A small self-supervised audio encoder (BEST-RQ), trained from scratch.
Training: adamw at rate 0.0013, 11000 steps.
Data: trained on acted Russian speech (Dusha), 26041 training examples, 54.1 epochs.
Rows from block 5, named by matrix and row number. Rows with one number belong to one neuron. Each number is 200 + 20 x the weight over its row's rms, rounded and kept within 0 to 999. All counts start at 0. After the name is the row's rms in percent of the matrix's.
# gate: MLP gate (model.blocks.5.mlp.gate.weight, 1024x256), inputs 0-85
# fc1: MLP up (model.blocks.5.mlp.fc1.weight, 1024x256), inputs 0-85
# fc2: MLP down (model.blocks.5.mlp.fc2.weight, 256x1024, transposed), outputs 0-85
gate.456,160,150,187,202,206,207,209,198,201,214,204,209,198,189,200,209,212,199,240,228,243,188,196,227,218,199,201,198,181,191,206,204,190,170,188,174,228,192,217,254,211,237,175,187,224,199,230,201,168,214,298,186,219,197,202,214,193,185,159,217,188,215,214,208,199,172,171,191,188,198,184,213,199,211,220,190,182,228,182,199,209,190,178,206,169,202,242
gate.457,060,202,204,177,178,183,234,246,244,213,173,230,198,203,221,201,207,213,218,193,198,182,220,205,227,183,161,182,217,200,199,212,165,218,158,201,187,218,191,226,196,225,197,188,172,230,169,204,189,191,207,220,197,196,204,199,238,190,209,205,190,127,219,178,219,193,191,143,205,168,183,203,186,184,240,219,211,181,180,214,196,207,230,204,223,207,220
gate.458,052,191,210,185,224,200,209,211,215,212,230,238,201,166,227,195,169,206,219,192,187,180,171,224,166,187,194,173,175,203,217,162,200,202,211,176,215,190,222,176,196,198,187,202,180,195,198,229,183,182,226,216,227,222,217,206,199,203,174,182,194,170,198,178,226,170,233,226,177,181,197,199,221,215,209,193,193,195,209,202,201,177,216,176,234,189,202
gate.459,071,199,223,199,195,183,205,202,194,184,232,147,149,154,219,212,180,187,216,140,202,242,185,227,204,155,216,208,221,209,203,220,184,203,234,219,209,230,212,195,213,204,190,198,188,223,174,202,209,160,193,237,197,193,189,191,214,225,198,229,192,190,199,190,208,205,206,190,183,140,193,193,241,195,209,206,191,177,192,192,167,206,224,264,196,238,180
gate.460,059,180,221,211,207,215,180,181,185,230,200,200,209,200,228,196,218,192,206,162,205,179,176,217,199,178,207,210,176,213,193,181,169,176,202,189,203,212,203,176,187,206,193,220,155,233,212,199,195,205,209,242,204,156,159,210,162,192,196,209,173,221,221,204,173,176,208,237,219,237,222,243,154,183,173,218,216,213,208,208,161,205,188,194,183,175,216
gate.461,169,171,186,196,205,175,202,194,211,208,205,216,190,203,198,198,182,184,218,208,200,195,201,211,200,194,209,208,181,199,212,212,194,179,200,191,209,219,204,212,199,211,208,185,235,194,218,202,171,218,309,229,190,216,193,178,217,191,136,236,211,183,202,173,215,188,194,204,214,225,180,206,219,196,226,216,203,191,190,183,193,212,204,195,177,215,225
gate.462,101,211,204,160,208,210,164,186,180,194,173,205,200,222,203,192,182,192,216,211,193,213,198,209,210,140,248,197,214,212,178,209,177,171,187,192,171,199,207,191,212,200,208,196,171,207,237,222,181,235,206,174,185,217,185,197,239,196,196,213,189,221,169,242,219,199,215,227,200,211,231,199,230,201,211,193,184,189,204,187,201,180,162,230,168,186,217
gate.463,126,218,144,202,210,248,213,230,217,177,243,217,217,198,237,217,185,209,195,198,188,192,182,221,220,157,208,207,242,175,181,206,187,223,236,202,183,173,238,160,229,180,219,183,193,203,187,178,201,223,197,193,195,182,181,185,221,182,197,206,220,234,196,189,226,163,200,188,187,178,174,201,208,209,188,218,199,195,230,211,207,199,207,239,227,202,212
gate.464,079,196,205,173,175,198,204,204,256,221,200,194,197,223,228,195,160,201,209,227,193,215,166,201,186,193,218,201,185,198,216,185,195,218,222,198,224,209,202,197,182,205,188,212,150,216,206,185,188,177,214,218,204,192,175,196,214,185,190,229,229,164,174,222,211,191,213,183,188,165,177,185,187,209,210,200,205,194,193,202,219,201,151,230,225,231,212
gate.465,157,215,204,202,214,203,147,212,237,253,181,168,196,219,155,229,218,197,233,191,215,216,242,197,204,213,186,181,185,201,213,219,168,187,232,201,222,205,203,238,230,200,146,189,184,209,209,185,191,202,202,184,236,223,202,193,190,213,219,188,229,181,195,203,199,239,196,196,194,183,178,206,167,196,197,205,172,224,181,193,175,176,193,181,219,211,194
gate.466,084,200,200,231,215,195,144,190,183,183,210,178,185,168,222,246,217,175,202,152,207,207,198,210,186,157,183,224,189,180,207,201,187,223,208,200,191,206,220,226,227,202,207,221,182,188,224,174,190,221,203,225,220,219,188,219,178,244,202,214,204,227,227,214,190,197,192,198,184,191,206,195,162,216,191,209,199,212,230,195,181,180,233,215,210,189,215
gate.467,157,177,199,215,187,211,193,221,181,196,226,205,213,182,202,228,170,194,203,205,224,197,223,220,179,205,213,207,179,200,216,190,199,217,194,204,179,201,178,217,225,198,222,195,216,169,225,192,180,180,228,198,172,176,168,173,189,194,190,183,220,188,202,209,200,183,211,204,193,216,217,201,189,199,214,247,201,196,213,194,191,212,216,219,222,202,224
gate.468,127,192,215,190,217,180,188,228,198,213,229,163,181,224,200,202,195,190,229,198,211,176,191,200,185,206,197,237,190,198,178,208,186,169,215,184,234,199,183,214,203,212,173,180,199,192,231,215,185,192,230,209,223,243,235,185,233,210,191,180,205,190,221,180,215,224,223,187,207,193,193,213,179,190,203,193,188,212,180,188,203,214,216,191,199,224,201
gate.469,061,217,196,196,217,223,176,228,195,167,241,188,175,190,208,206,219,200,230,144,180,184,203,182,248,179,214,182,180,215,200,196,191,190,190,200,195,209,208,162,192,207,215,199,151,216,187,197,216,177,210,237,209,194,192,196,201,204,191,236,216,219,193,173,189,201,218,206,193,240,190,226,241,202,186,210,203,207,201,207,161,219,260,199,188,172,194
gate.470,071,230,201,185,219,174,160,201,208,220,187,152,196,220,233,194,194,187,242,162,240,217,201,192,244,185,177,230,204,203,179,170,201,186,207,197,192,198,211,190,225,203,203,223,185,214,225,234,195,199,194,209,187,230,224,213,175,219,215,193,183,193,200,199,216,182,185,166,204,197,207,201,260,205,188,184,201,189,166,166,195,181,212,219,208,204,173
gate.471,114,158,219,206,172,221,187,208,204,204,206,219,194,156,220,220,176,167,198,208,175,199,199,185,172,171,199,208,147,192,195,165,216,208,223,216,176,223,195,180,183,181,212,242,226,218,184,199,197,176,218,194,179,151,197,213,200,237,207,236,209,166,191,210,204,210,206,213,174,180,205,148,193,202,173,213,208,185,202,196,197,199,176,199,226,193,203
gate.472,074,206,199,185,197,205,143,176,217,194,184,214,198,187,211,193,218,189,178,152,181,216,190,213,172,202,188,209,186,198,213,165,190,176,197,189,210,211,202,196,184,207,178,237,242,205,209,160,200,220,200,198,220,191,223,207,223,246,207,218,196,189,197,164,200,216,192,208,222,249,213,190,190,192,198,187,200,195,216,188,189,155,201,184,185,201,198
gate.473,151,169,176,174,210,200,172,178,225,209,225,211,198,202,212,210,216,200,213,226,225,186,186,209,192,200,198,199,203,203,178,209,172,172,201,157,224,185,198,237,218,216,179,190,217,203,208,212,161,196,280,204,201,220,196,187,215,179,142,204,214,194,209,201,230,209,203,177,191,206,162,205,184,201,241,197,191,211,194,199,216,187,191,175,182,211,215
gate.474,073,217,200,210,191,202,207,220,209,180,229,210,208,217,206,227,206,214,209,225,217,198,196,209,184,178,212,196,219,214,178,212,202,177,199,187,191,196,207,232,213,185,216,196,152,205,221,211,164,194,202,180,204,211,205,220,211,239,215,235,203,180,237,233,233,196,209,213,169,165,191,175,233,186,208,201,189,227,175,159,243,176,178,209,171,222,196
gate.475,101,206,184,199,206,197,166,220,159,164,230,226,198,229,164,209,210,221,183,178,210,220,179,227,154,195,210,190,221,186,219,200,176,201,189,193,206,190,238,200,203,194,186,214,212,186,257,174,219,233,199,184,204,213,222,204,206,216,207,212,208,220,220,229,207,212,190,199,204,194,207,195,209,170,205,204,200,202,203,188,194,150,179,208,217,178,215
gate.476,059,209,219,185,172,253,251,203,189,235,242,200,206,183,176,215,214,196,185,211,199,167,206,191,177,227,241,162,234,211,196,188,182,208,205,190,169,198,199,194,174,213,208,196,172,204,168,209,204,174,204,203,177,179,206,182,229,153,192,234,185,199,200,170,235,208,183,179,230,202,222,190,227,215,206,208,180,181,185,203,190,225,222,200,176,199,202
gate.477,062,192,206,204,193,207,180,195,263,211,221,255,209,167,153,236,242,191,191,224,211,223,200,195,174,188,146,171,207,189,196,202,189,211,171,197,211,172,229,229,196,168,178,207,186,198,200,203,185,213,203,180,211,206,217,199,213,206,232,219,216,179,183,205,189,210,190,176,206,196,192,205,205,230,266,215,198,178,166,206,190,214,213,212,188,206,234
gate.478,163,172,190,211,201,192,201,240,196,235,207,225,212,158,196,187,180,217,209,213,183,174,208,234,196,199,192,200,199,190,211,199,208,183,218,202,209,197,224,222,202,207,190,177,214,179,219,177,190,214,251,222,217,195,196,183,223,200,154,234,222,198,211,175,213,179,201,203,221,224,181,190,190,199,241,220,186,187,202,220,207,217,166,183,183,214,268
gate.479,054,184,191,183,205,199,216,198,222,150,223,175,170,221,205,178,188,223,185,155,215,215,193,205,173,201,187,216,183,199,215,182,188,203,203,233,203,225,193,203,228,211,210,187,228,210,173,190,201,190,212,219,206,229,199,179,192,243,197,202,177,203,202,187,166,205,212,146,199,151,192,167,229,190,189,215,203,194,206,208,171,202,231,171,221,213,162
gate.480,135,208,191,218,217,198,227,204,193,196,239,208,179,197,224,197,213,239,180,187,212,227,227,204,220,183,199,202,206,192,199,206,185,215,205,240,184,212,202,200,220,190,191,183,207,187,201,208,215,197,177,244,215,198,175,163,199,194,176,233,193,182,169,180,211,169,198,222,177,176,196,225,218,181,195,216,224,170,166,212,193,218,213,232,213,211,197
gate.482,059,202,202,215,166,197,216,214,235,185,204,174,208,200,185,236,200,176,211,230,211,178,218,186,190,185,198,223,198,204,209,226,187,219,183,204,219,227,209,184,197,199,227,185,225,201,210,174,181,217,210,195,200,202,234,178,274,213,209,193,207,182,213,225,208,201,207,192,228,235,236,207,203,191,211,211,188,211,210,214,200,229,187,214,158,224,201
fc1.456,126,172,215,211,214,190,220,174,190,207,190,209,170,162,219,205,190,191,226,208,206,208,184,211,231,186,190,212,209,218,195,202,208,166,167,238,194,208,228,201,193,211,198,177,166,198,212,226,160,215,213,190,195,202,210,222,202,207,193,204,173,192,203,224,208,161,205,187,207,179,235,161,187,238,220,173,180,194,176,230,190,190,228,222,146,236,226
fc1.457,064,190,222,202,222,192,152,203,149,193,181,190,228,176,210,159,169,202,216,243,187,207,220,161,176,189,212,190,207,209,217,147,221,203,185,191,209,189,184,224,216,196,231,227,215,204,194,213,211,188,211,209,216,233,233,215,192,190,184,205,200,174,212,193,212,194,208,248,176,222,235,200,241,220,227,194,186,207,174,192,157,223,167,151,231,166,190
fc1.458,061,176,190,200,212,180,205,182,186,192,186,197,185,191,195,236,227,231,191,219,213,223,244,199,214,190,220,209,193,191,158,212,205,201,193,191,202,176,208,203,212,185,195,204,213,210,203,209,200,187,194,225,202,194,208,207,237,197,213,143,219,190,169,207,214,191,199,221,222,216,170,196,227,188,207,226,211,186,217,240,185,193,213,137,198,208,170
fc1.459,080,188,221,179,242,196,199,156,147,194,223,188,208,163,250,199,180,221,192,167,184,175,188,193,218,196,235,186,184,213,183,206,203,190,188,190,218,170,229,192,163,198,182,212,201,204,204,209,173,200,211,229,199,234,198,206,192,169,190,181,193,215,190,182,191,172,218,252,190,263,223,232,212,230,218,196,186,212,221,219,181,234,197,202,177,172,194
fc1.460,072,179,188,174,221,225,218,191,228,205,203,165,215,223,183,197,233,194,182,185,204,219,182,162,198,168,225,218,177,199,205,172,195,226,177,199,217,190,214,253,189,218,174,217,171,216,202,179,200,219,205,223,197,193,193,223,212,201,209,200,183,150,144,170,200,211,224,176,233,150,176,185,233,191,192,204,217,188,203,204,188,216,236,196,204,227,215
fc1.461,073,206,192,163,236,211,202,204,196,224,170,191,194,207,175,186,199,172,228,201,194,168,196,214,240,194,209,243,184,199,221,262,202,180,196,206,201,229,204,232,187,229,182,193,216,185,211,220,201,218,202,204,227,248,221,195,179,209,192,189,170,195,196,162,216,189,186,193,179,235,156,192,195,216,205,188,199,235,199,162,217,239,246,185,162,207,211
fc1.462,095,199,224,165,182,227,198,186,181,184,181,228,232,212,189,214,218,193,173,147,177,186,176,210,209,217,244,189,212,198,192,162,222,217,214,162,171,202,175,190,179,206,218,202,174,191,203,191,209,179,206,198,183,187,211,182,200,189,205,170,180,190,197,182,182,232,229,243,215,199,230,200,232,183,169,197,179,193,222,204,200,212,234,228,200,187,200
fc1.463,142,178,176,170,196,217,214,218,202,168,224,196,212,179,264,195,183,189,177,190,196,223,156,212,206,180,199,216,214,197,167,189,221,220,224,193,189,154,215,162,181,190,197,210,186,220,193,204,185,195,201,188,197,191,186,203,223,203,189,213,180,212,202,217,200,190,214,183,197,173,201,197,229,251,206,221,202,175,234,221,205,190,228,231,203,215,190
fc1.464,081,191,174,209,190,207,203,194,170,171,178,218,173,212,176,227,220,179,190,198,200,216,218,194,207,186,160,175,227,203,224,201,175,203,139,197,163,206,193,220,203,191,210,213,180,191,197,198,195,262,199,206,206,211,181,193,194,192,200,215,191,203,213,211,210,187,167,189,182,238,213,205,188,187,195,218,202,201,205,208,177,215,221,202,200,201,194
fc1.465,185,209,172,194,189,227,219,225,195,191,197,207,206,189,192,183,201,234,186,215,170,174,174,180,205,179,226,185,223,192,177,176,163,213,236,194,199,189,219,192,198,191,212,205,194,234,175,167,240,195,204,232,191,199,214,191,179,175,188,233,239,179,192,179,198,208,221,201,199,192,171,222,227,194,169,196,209,184,229,233,179,243,222,225,220,207,188
fc1.466,092,210,188,220,220,200,178,212,202,203,151,206,199,200,184,206,230,244,224,200,196,186,201,204,247,167,167,176,223,200,196,230,152,200,180,205,199,168,191,222,213,193,181,181,217,229,182,245,207,180,199,212,191,211,221,214,206,211,204,209,188,195,202,182,246,212,205,185,196,168,185,181,189,183,222,193,209,201,162,182,212,203,197,161,192,201,202
fc1.467,162,182,209,197,184,159,206,183,192,191,220,183,217,204,222,188,205,222,184,213,217,198,206,176,193,176,166,214,186,193,189,237,224,211,154,188,199,178,219,225,194,170,220,232,206,220,171,243,208,192,191,177,194,235,208,238,186,209,213,200,187,199,194,205,189,170,196,175,195,235,218,187,170,243,197,199,237,175,186,194,172,192,227,199,184,223,174
fc1.468,162,191,214,200,226,199,175,217,213,195,179,164,192,185,205,216,189,204,211,187,184,188,163,197,234,174,213,189,231,260,181,213,166,181,203,190,222,191,175,183,227,204,229,180,174,233,194,209,163,176,233,189,210,210,227,178,195,237,169,176,197,172,204,191,240,233,257,181,193,183,192,196,209,213,180,192,160,206,181,182,228,203,225,215,200,250,191
fc1.469,068,217,206,203,200,214,210,223,219,180,235,214,206,209,216,181,203,221,179,184,204,196,218,212,165,170,183,166,212,205,208,165,215,211,167,231,175,201,225,209,213,170,209,187,183,197,223,184,193,203,192,237,201,223,176,188,221,202,201,192,208,221,196,170,199,178,205,196,163,192,224,225,204,220,215,215,190,175,181,202,168,211,193,212,237,193,207
fc1.470,076,199,165,184,205,154,171,173,200,231,199,208,232,182,233,174,192,218,180,214,210,192,179,213,230,170,180,227,196,186,205,180,165,194,200,186,211,225,206,192,182,187,208,242,229,222,177,169,217,197,201,250,186,230,199,223,188,188,200,215,211,159,199,155,200,177,187,225,180,198,174,194,192,168,170,197,236,199,193,213,212,207,197,235,213,194,174
fc1.471,159,190,210,222,186,200,227,232,209,215,227,198,211,171,252,215,168,198,195,231,199,179,196,196,177,182,194,244,167,163,210,192,201,234,211,224,200,202,213,200,185,184,223,222,209,166,196,203,201,171,208,208,192,160,190,216,234,229,211,211,220,222,195,193,187,159,202,221,187,178,196,193,204,187,184,219,219,178,219,194,169,203,208,227,213,208,211
fc1.472,082,197,218,200,184,208,170,216,188,249,195,197,191,194,184,230,206,231,182,220,179,178,167,191,182,202,207,190,203,195,222,212,187,194,194,207,214,199,208,205,230,199,194,224,176,184,154,179,223,177,199,230,220,193,193,206,187,185,184,176,221,193,233,208,184,211,176,200,215,254,161,205,222,184,212,218,192,212,196,173,206,178,197,184,187,219,242
fc1.473,077,204,187,166,243,221,211,219,193,179,210,157,175,228,209,201,189,197,216,209,227,213,223,210,227,209,215,217,223,172,214,203,154,182,191,201,197,212,189,223,218,231,203,189,200,180,184,200,194,227,191,139,195,231,190,182,197,176,186,181,180,230,210,190,217,181,190,200,171,268,168,217,172,173,197,206,221,210,195,168,255,187,197,190,185,217,211
fc1.474,083,190,211,168,204,166,215,205,236,230,165,204,192,246,208,169,211,194,199,179,192,204,214,204,186,168,194,194,228,221,184,184,172,183,181,213,211,212,210,219,183,204,188,197,163,219,224,205,204,208,194,220,208,207,176,204,221,212,189,194,179,239,220,229,196,199,169,225,201,167,178,220,191,170,213,194,206,221,225,167,178,241,181,211,207,227,264
fc1.475,120,211,212,223,234,176,224,231,226,242,166,186,207,216,202,157,177,204,191,234,229,215,212,199,171,206,187,237,225,219,227,167,232,199,164,209,219,180,196,197,224,205,228,197,220,179,183,221,176,191,198,187,205,191,236,193,191,207,203,185,174,194,161,171,191,207,212,199,241,167,178,172,212,228,208,188,190,175,170,183,163,201,256,204,207,229,210
fc1.476,067,199,207,196,236,224,236,178,203,205,224,227,205,163,188,203,206,233,200,188,199,203,213,197,180,189,187,202,192,175,170,215,190,223,223,199,210,195,230,180,202,198,195,204,195,200,206,205,182,225,202,227,196,234,222,212,203,245,208,175,208,209,223,203,225,213,218,197,196,133,209,197,182,182,215,195,215,190,163,189,214,199,215,146,217,183,223
fc1.477,071,177,203,236,193,205,194,186,192,189,220,228,212,166,190,223,216,188,205,179,199,181,200,202,186,222,214,213,168,186,189,189,224,199,187,197,190,213,193,199,171,207,140,204,212,192,192,215,178,218,206,207,202,206,202,222,193,224,205,194,204,224,222,218,214,189,182,209,193,178,220,223,206,223,236,181,204,197,180,207,190,153,159,193,219,180,232
fc1.478,071,193,201,193,216,192,232,181,209,189,199,192,218,224,208,188,219,211,172,239,213,248,212,152,138,208,180,201,224,204,198,187,168,182,131,200,204,191,184,203,168,194,196,217,217,221,206,225,225,260,196,194,216,215,187,220,234,157,200,248,213,193,176,168,196,191,177,221,179,207,212,194,187,195,194,189,229,217,201,192,188,224,216,200,199,181,198
fc1.479,061,195,187,210,198,181,248,203,221,211,208,197,207,168,205,185,205,172,205,231,222,208,195,214,196,223,190,264,162,207,175,193,202,210,169,220,209,200,198,228,211,191,216,215,222,175,202,212,186,212,215,188,168,157,198,198,243,216,216,180,187,216,200,206,194,220,182,188,243,198,197,198,209,208,200,212,199,178,185,185,215,215,263,199,181,215,225
fc1.480,172,182,194,187,210,189,188,193,192,139,185,209,180,174,263,192,198,139,198,193,243,203,188,203,207,246,175,217,193,211,196,202,213,175,167,206,212,188,181,229,197,212,188,205,181,174,170,205,188,166,204,208,193,231,212,197,164,199,210,179,177,175,252,202,179,202,206,173,202,226,197,196,192,247,231,216,200,196,213,215,190,219,257,187,206,206,195
fc1.482,069,213,166,185,191,204,160,199,169,167,209,188,208,183,192,216,211,208,215,206,213,218,193,212,212,208,199,200,209,169,208,188,215,188,219,216,203,213,214,205,236,193,194,193,204,216,174,186,197,237,201,161,202,195,191,223,179,166,185,190,209,189,249,243,176,188,184,204,180,268,143,214,249,205,183,176,208,219,201,179,195,175,189,256,236,168,213
fc2.456,127,252,189,193,182,195,239,225,227,220,182,176,215,210,186,192,212,182,179,196,199,192,207,175,219,196,177,214,205,182,209,198,187,243,177,190,209,197,156,180,189,191,205,186,176,201,181,193,224,181,186,222,203,184,190,180,237,202,221,214,218,209,210,184,199,221,211,179,196,218,144,207,195,204,213,262,211,241,210,189,236,226,223,198,217,221,173
fc2.457,072,205,182,220,208,202,195,196,181,197,217,223,249,160,184,183,185,196,164,209,184,221,204,202,236,225,181,207,214,212,200,165,219,225,208,191,231,185,192,249,189,202,225,192,199,202,184,229,234,175,188,174,201,192,198,177,181,199,211,205,189,186,199,232,203,205,221,198,188,187,201,209,170,226,233,215,181,188,219,206,223,235,189,208,212,216,171
fc2.458,060,171,212,193,220,222,204,188,213,270,233,233,197,211,177,196,197,230,190,195,214,202,214,184,213,181,206,216,210,223,183,230,177,218,204,191,221,187,222,218,180,182,166,221,160,197,187,206,201,173,208,209,218,221,206,221,220,231,178,194,221,194,199,216,211,231,220,186,205,183,194,184,189,233,174,230,194,203,211,198,195,195,169,211,195,180,190
fc2.459,086,235,221,213,179,248,222,212,183,225,203,187,208,187,198,232,199,199,198,184,194,185,213,193,234,216,228,243,220,179,198,201,166,199,179,184,213,202,172,125,202,199,213,172,203,189,168,182,204,196,175,220,202,193,203,185,211,179,213,162,211,190,181,191,202,208,194,177,209,207,185,205,200,162,242,193,200,219,192,208,211,221,200,200,240,219,181
fc2.460,070,212,204,218,220,216,183,201,250,223,203,217,192,198,249,206,207,170,209,183,202,161,176,211,194,185,198,210,206,215,191,129,207,207,234,183,221,199,195,234,195,214,212,214,197,196,218,172,193,215,191,202,218,182,180,190,162,174,195,217,207,201,192,174,205,220,220,171,195,176,189,210,176,207,195,194,184,212,240,239,186,222,198,163,183,216,209
fc2.461,076,171,227,200,219,178,221,176,204,189,216,219,198,198,230,153,208,184,182,172,229,200,215,190,208,187,184,193,243,221,163,173,223,177,181,222,156,172,204,185,194,179,212,219,214,187,220,227,179,226,240,225,197,224,226,186,217,199,199,192,154,205,216,182,215,191,195,235,172,214,206,178,214,227,207,168,202,192,193,176,227,193,150,179,236,210,212
fc2.462,100,203,202,180,197,183,183,152,167,191,205,173,192,241,177,227,183,214,183,204,191,219,209,197,219,206,211,213,174,212,199,178,216,198,209,202,223,196,198,214,214,227,185,190,238,212,212,211,213,195,266,176,199,205,191,180,170,199,198,186,204,177,189,197,201,210,204,222,229,190,203,225,195,194,201,210,180,204,203,197,180,200,183,229,206,256,162
fc2.463,138,200,205,202,214,165,169,191,151,221,218,216,189,210,187,189,212,231,178,175,172,185,194,176,199,222,209,203,206,209,193,150,232,209,228,191,191,195,220,191,203,184,218,209,181,185,223,194,208,217,140,165,188,240,202,189,168,215,185,207,236,166,210,170,178,194,225,215,206,217,195,210,181,194,211,213,221,185,204,184,205,200,158,187,203,214,218
fc2.464,089,194,210,188,166,198,237,197,193,207,181,216,221,188,204,188,204,189,164,159,184,186,196,194,205,197,234,227,208,171,201,237,197,212,188,206,198,220,216,203,183,189,198,195,212,196,187,181,216,228,194,209,206,242,214,199,213,186,197,191,188,237,200,218,208,207,173,222,209,281,180,186,189,206,213,191,190,210,219,231,208,215,182,194,191,197,219
fc2.465,176,207,190,188,190,227,214,195,163,190,194,173,181,200,215,218,186,210,208,219,229,203,197,195,189,168,228,214,222,192,212,233,194,203,216,171,196,207,206,182,215,204,208,193,214,211,179,211,217,163,193,225,199,187,244,218,222,201,196,168,204,184,211,219,221,193,220,175,188,238,183,184,216,209,201,203,207,226,166,192,218,214,202,180,212,206,171
fc2.466,095,190,231,225,211,177,215,199,224,193,183,222,188,225,209,188,203,234,159,209,192,209,214,195,150,213,188,180,210,231,227,187,243,212,190,203,164,215,191,171,174,201,207,175,183,164,172,212,202,201,164,214,215,166,169,202,171,217,163,204,212,209,171,230,229,228,200,225,202,132,218,214,209,191,231,232,202,188,218,182,204,189,149,193,233,202,215
fc2.467,157,235,201,193,189,200,217,211,226,184,204,200,209,235,183,197,237,202,211,219,193,216,207,198,181,176,180,207,192,202,209,236,219,189,225,198,179,201,187,207,187,183,179,194,196,187,191,219,214,188,182,182,188,223,178,180,215,237,222,213,163,194,204,243,218,198,185,203,182,209,188,174,159,222,200,223,235,202,214,152,201,173,228,150,204,188,198
fc2.468,154,202,208,242,186,182,223,203,206,234,195,197,203,199,222,218,188,207,185,208,188,208,201,172,215,187,185,214,218,197,205,204,223,199,196,233,187,206,197,229,199,175,204,184,185,192,196,190,240,174,161,227,196,197,203,173,202,241,207,192,203,210,218,229,211,205,178,199,201,204,171,176,208,219,177,213,207,206,148,182,224,243,194,222,215,211,208
fc2.469,073,207,207,211,196,200,207,190,219,208,175,199,211,194,210,190,192,197,208,191,184,216,210,197,175,218,198,215,226,185,208,189,177,226,166,206,172,208,214,214,194,198,219,200,201,201,191,196,185,226,188,157,207,166,228,206,229,219,194,176,196,221,191,211,213,209,201,184,219,214,195,202,263,176,192,206,197,191,229,175,198,188,237,201,231,193,191
fc2.470,079,238,237,191,179,172,156,193,198,178,176,204,230,182,216,192,202,166,183,155,225,168,164,222,213,201,196,222,181,212,202,233,184,212,190,208,178,229,202,184,208,213,203,160,220,179,190,199,206,191,180,239,195,198,195,187,203,216,218,161,181,177,237,207,195,201,218,181,195,208,215,233,203,186,194,210,188,198,156,212,215,177,201,222,208,157,172
fc2.471,138,201,204,203,195,200,210,212,236,192,173,167,203,206,193,206,183,164,207,174,176,224,208,170,196,181,184,238,224,200,207,226,171,194,177,260,204,223,196,197,167,152,184,215,191,215,197,181,186,184,186,175,171,184,193,191,242,212,237,190,192,232,200,205,210,197,192,195,179,216,165,164,191,188,184,200,189,200,214,211,208,231,208,199,201,260,178
fc2.472,089,200,200,181,212,227,146,224,222,224,222,189,208,185,247,182,177,201,223,187,213,207,198,140,188,167,186,216,187,187,209,192,152,192,176,200,194,195,207,214,217,203,222,207,233,202,185,183,180,190,237,194,202,218,217,210,242,194,186,194,193,208,203,208,200,196,223,207,200,223,201,187,197,224,206,194,236,193,170,205,191,208,188,215,208,225,203
fc2.473,088,182,212,208,242,206,212,177,174,190,165,186,197,229,196,194,177,235,188,200,199,173,199,187,236,216,205,210,212,213,191,220,203,186,223,237,192,207,205,188,182,175,182,194,195,199,214,199,191,199,274,186,180,214,214,174,209,181,187,194,199,203,183,229,213,209,211,201,193,253,202,197,203,222,203,206,181,202,197,204,180,182,198,196,191,210,198
fc2.474,089,182,219,213,179,182,190,220,216,222,200,218,221,188,204,187,191,200,183,190,212,161,199,201,194,216,201,245,198,215,209,159,243,171,200,220,203,203,208,208,173,224,190,178,183,181,236,184,175,197,157,151,191,213,206,199,203,189,207,178,215,189,181,184,193,176,190,170,205,254,206,194,202,193,205,194,201,204,210,226,234,192,191,237,183,188,180
fc2.475,118,208,217,182,159,193,209,240,220,233,163,208,232,199,188,224,207,223,183,189,182,192,199,234,239,212,207,173,189,184,217,181,156,218,200,202,177,229,190,198,198,192,183,187,176,203,188,205,207,190,201,203,208,189,207,203,180,228,210,182,212,233,216,247,227,199,191,179,196,230,216,204,171,179,176,214,208,210,173,197,245,161,175,214,201,200,228
fc2.476,070,206,227,160,196,204,182,183,198,197,163,228,168,217,207,207,209,198,200,174,189,228,194,209,251,181,212,227,207,188,186,264,200,198,169,217,192,205,189,193,191,204,191,213,141,207,243,242,189,174,190,202,184,225,192,207,200,208,216,194,171,190,188,229,217,205,209,167,201,180,178,193,189,206,213,200,202,196,181,206,215,212,199,216,208,214,149
fc2.477,073,206,202,173,222,208,181,202,213,183,178,213,188,217,224,177,206,176,182,215,186,235,230,219,220,202,171,213,213,219,181,209,208,199,188,205,176,187,196,177,201,193,187,172,209,199,179,216,183,237,165,157,195,166,199,185,220,227,190,197,201,209,209,171,180,230,206,208,190,225,188,183,220,222,212,195,194,196,238,201,206,188,222,201,243,188,189
fc2.478,075,183,219,218,199,217,180,179,184,233,210,193,194,179,209,184,174,201,215,215,182,228,184,191,193,161,203,234,185,223,213,211,201,183,204,227,206,228,186,187,185,204,193,197,209,189,185,263,200,212,173,200,195,218,212,175,208,224,176,231,183,183,205,189,209,203,213,212,171,190,194,175,181,176,233,197,193,203,174,176,221,194,178,185,173,209,218
fc2.479,069,187,211,173,168,187,171,168,227,219,213,212,180,201,233,179,161,216,208,187,187,204,223,205,150,221,184,174,196,197,195,190,210,184,218,180,214,201,171,187,194,201,197,214,166,210,192,188,194,175,185,228,208,194,209,211,208,213,198,193,208,185,199,209,209,207,239,237,204,205,237,218,144,209,216,184,196,206,197,208,211,215,153,175,182,208,186
fc2.480,162,205,230,214,176,222,203,180,185,227,208,190,203,209,195,199,208,237,205,175,165,201,193,166,225,170,238,218,188,219,182,209,206,210,197,224,201,235,194,192,215,199,196,196,219,204,178,215,208,191,207,200,204,179,200,204,161,209,194,194,197,181,213,219,198,200,178,216,228,213,219,219,176,174,201,192,206,189,149,154,206,209,199,222,167,224,200
fc2.482,074,262,177,216,181,203,254,205,203,214,209,230,186,229,156,184,187,193,213,209,211,208,226,186,170,208,184,195,197,181,167,175,196,221,164,176,189,180,219,203,192,195,198,198,198,215,188,165,199,234,225,206,186,188,191,214,233,199,204,250,184,240,213,180,226,179,165,189,211,184,199,198,189,198,208,206,206,228,216,203,191,189,172,177,182,207,185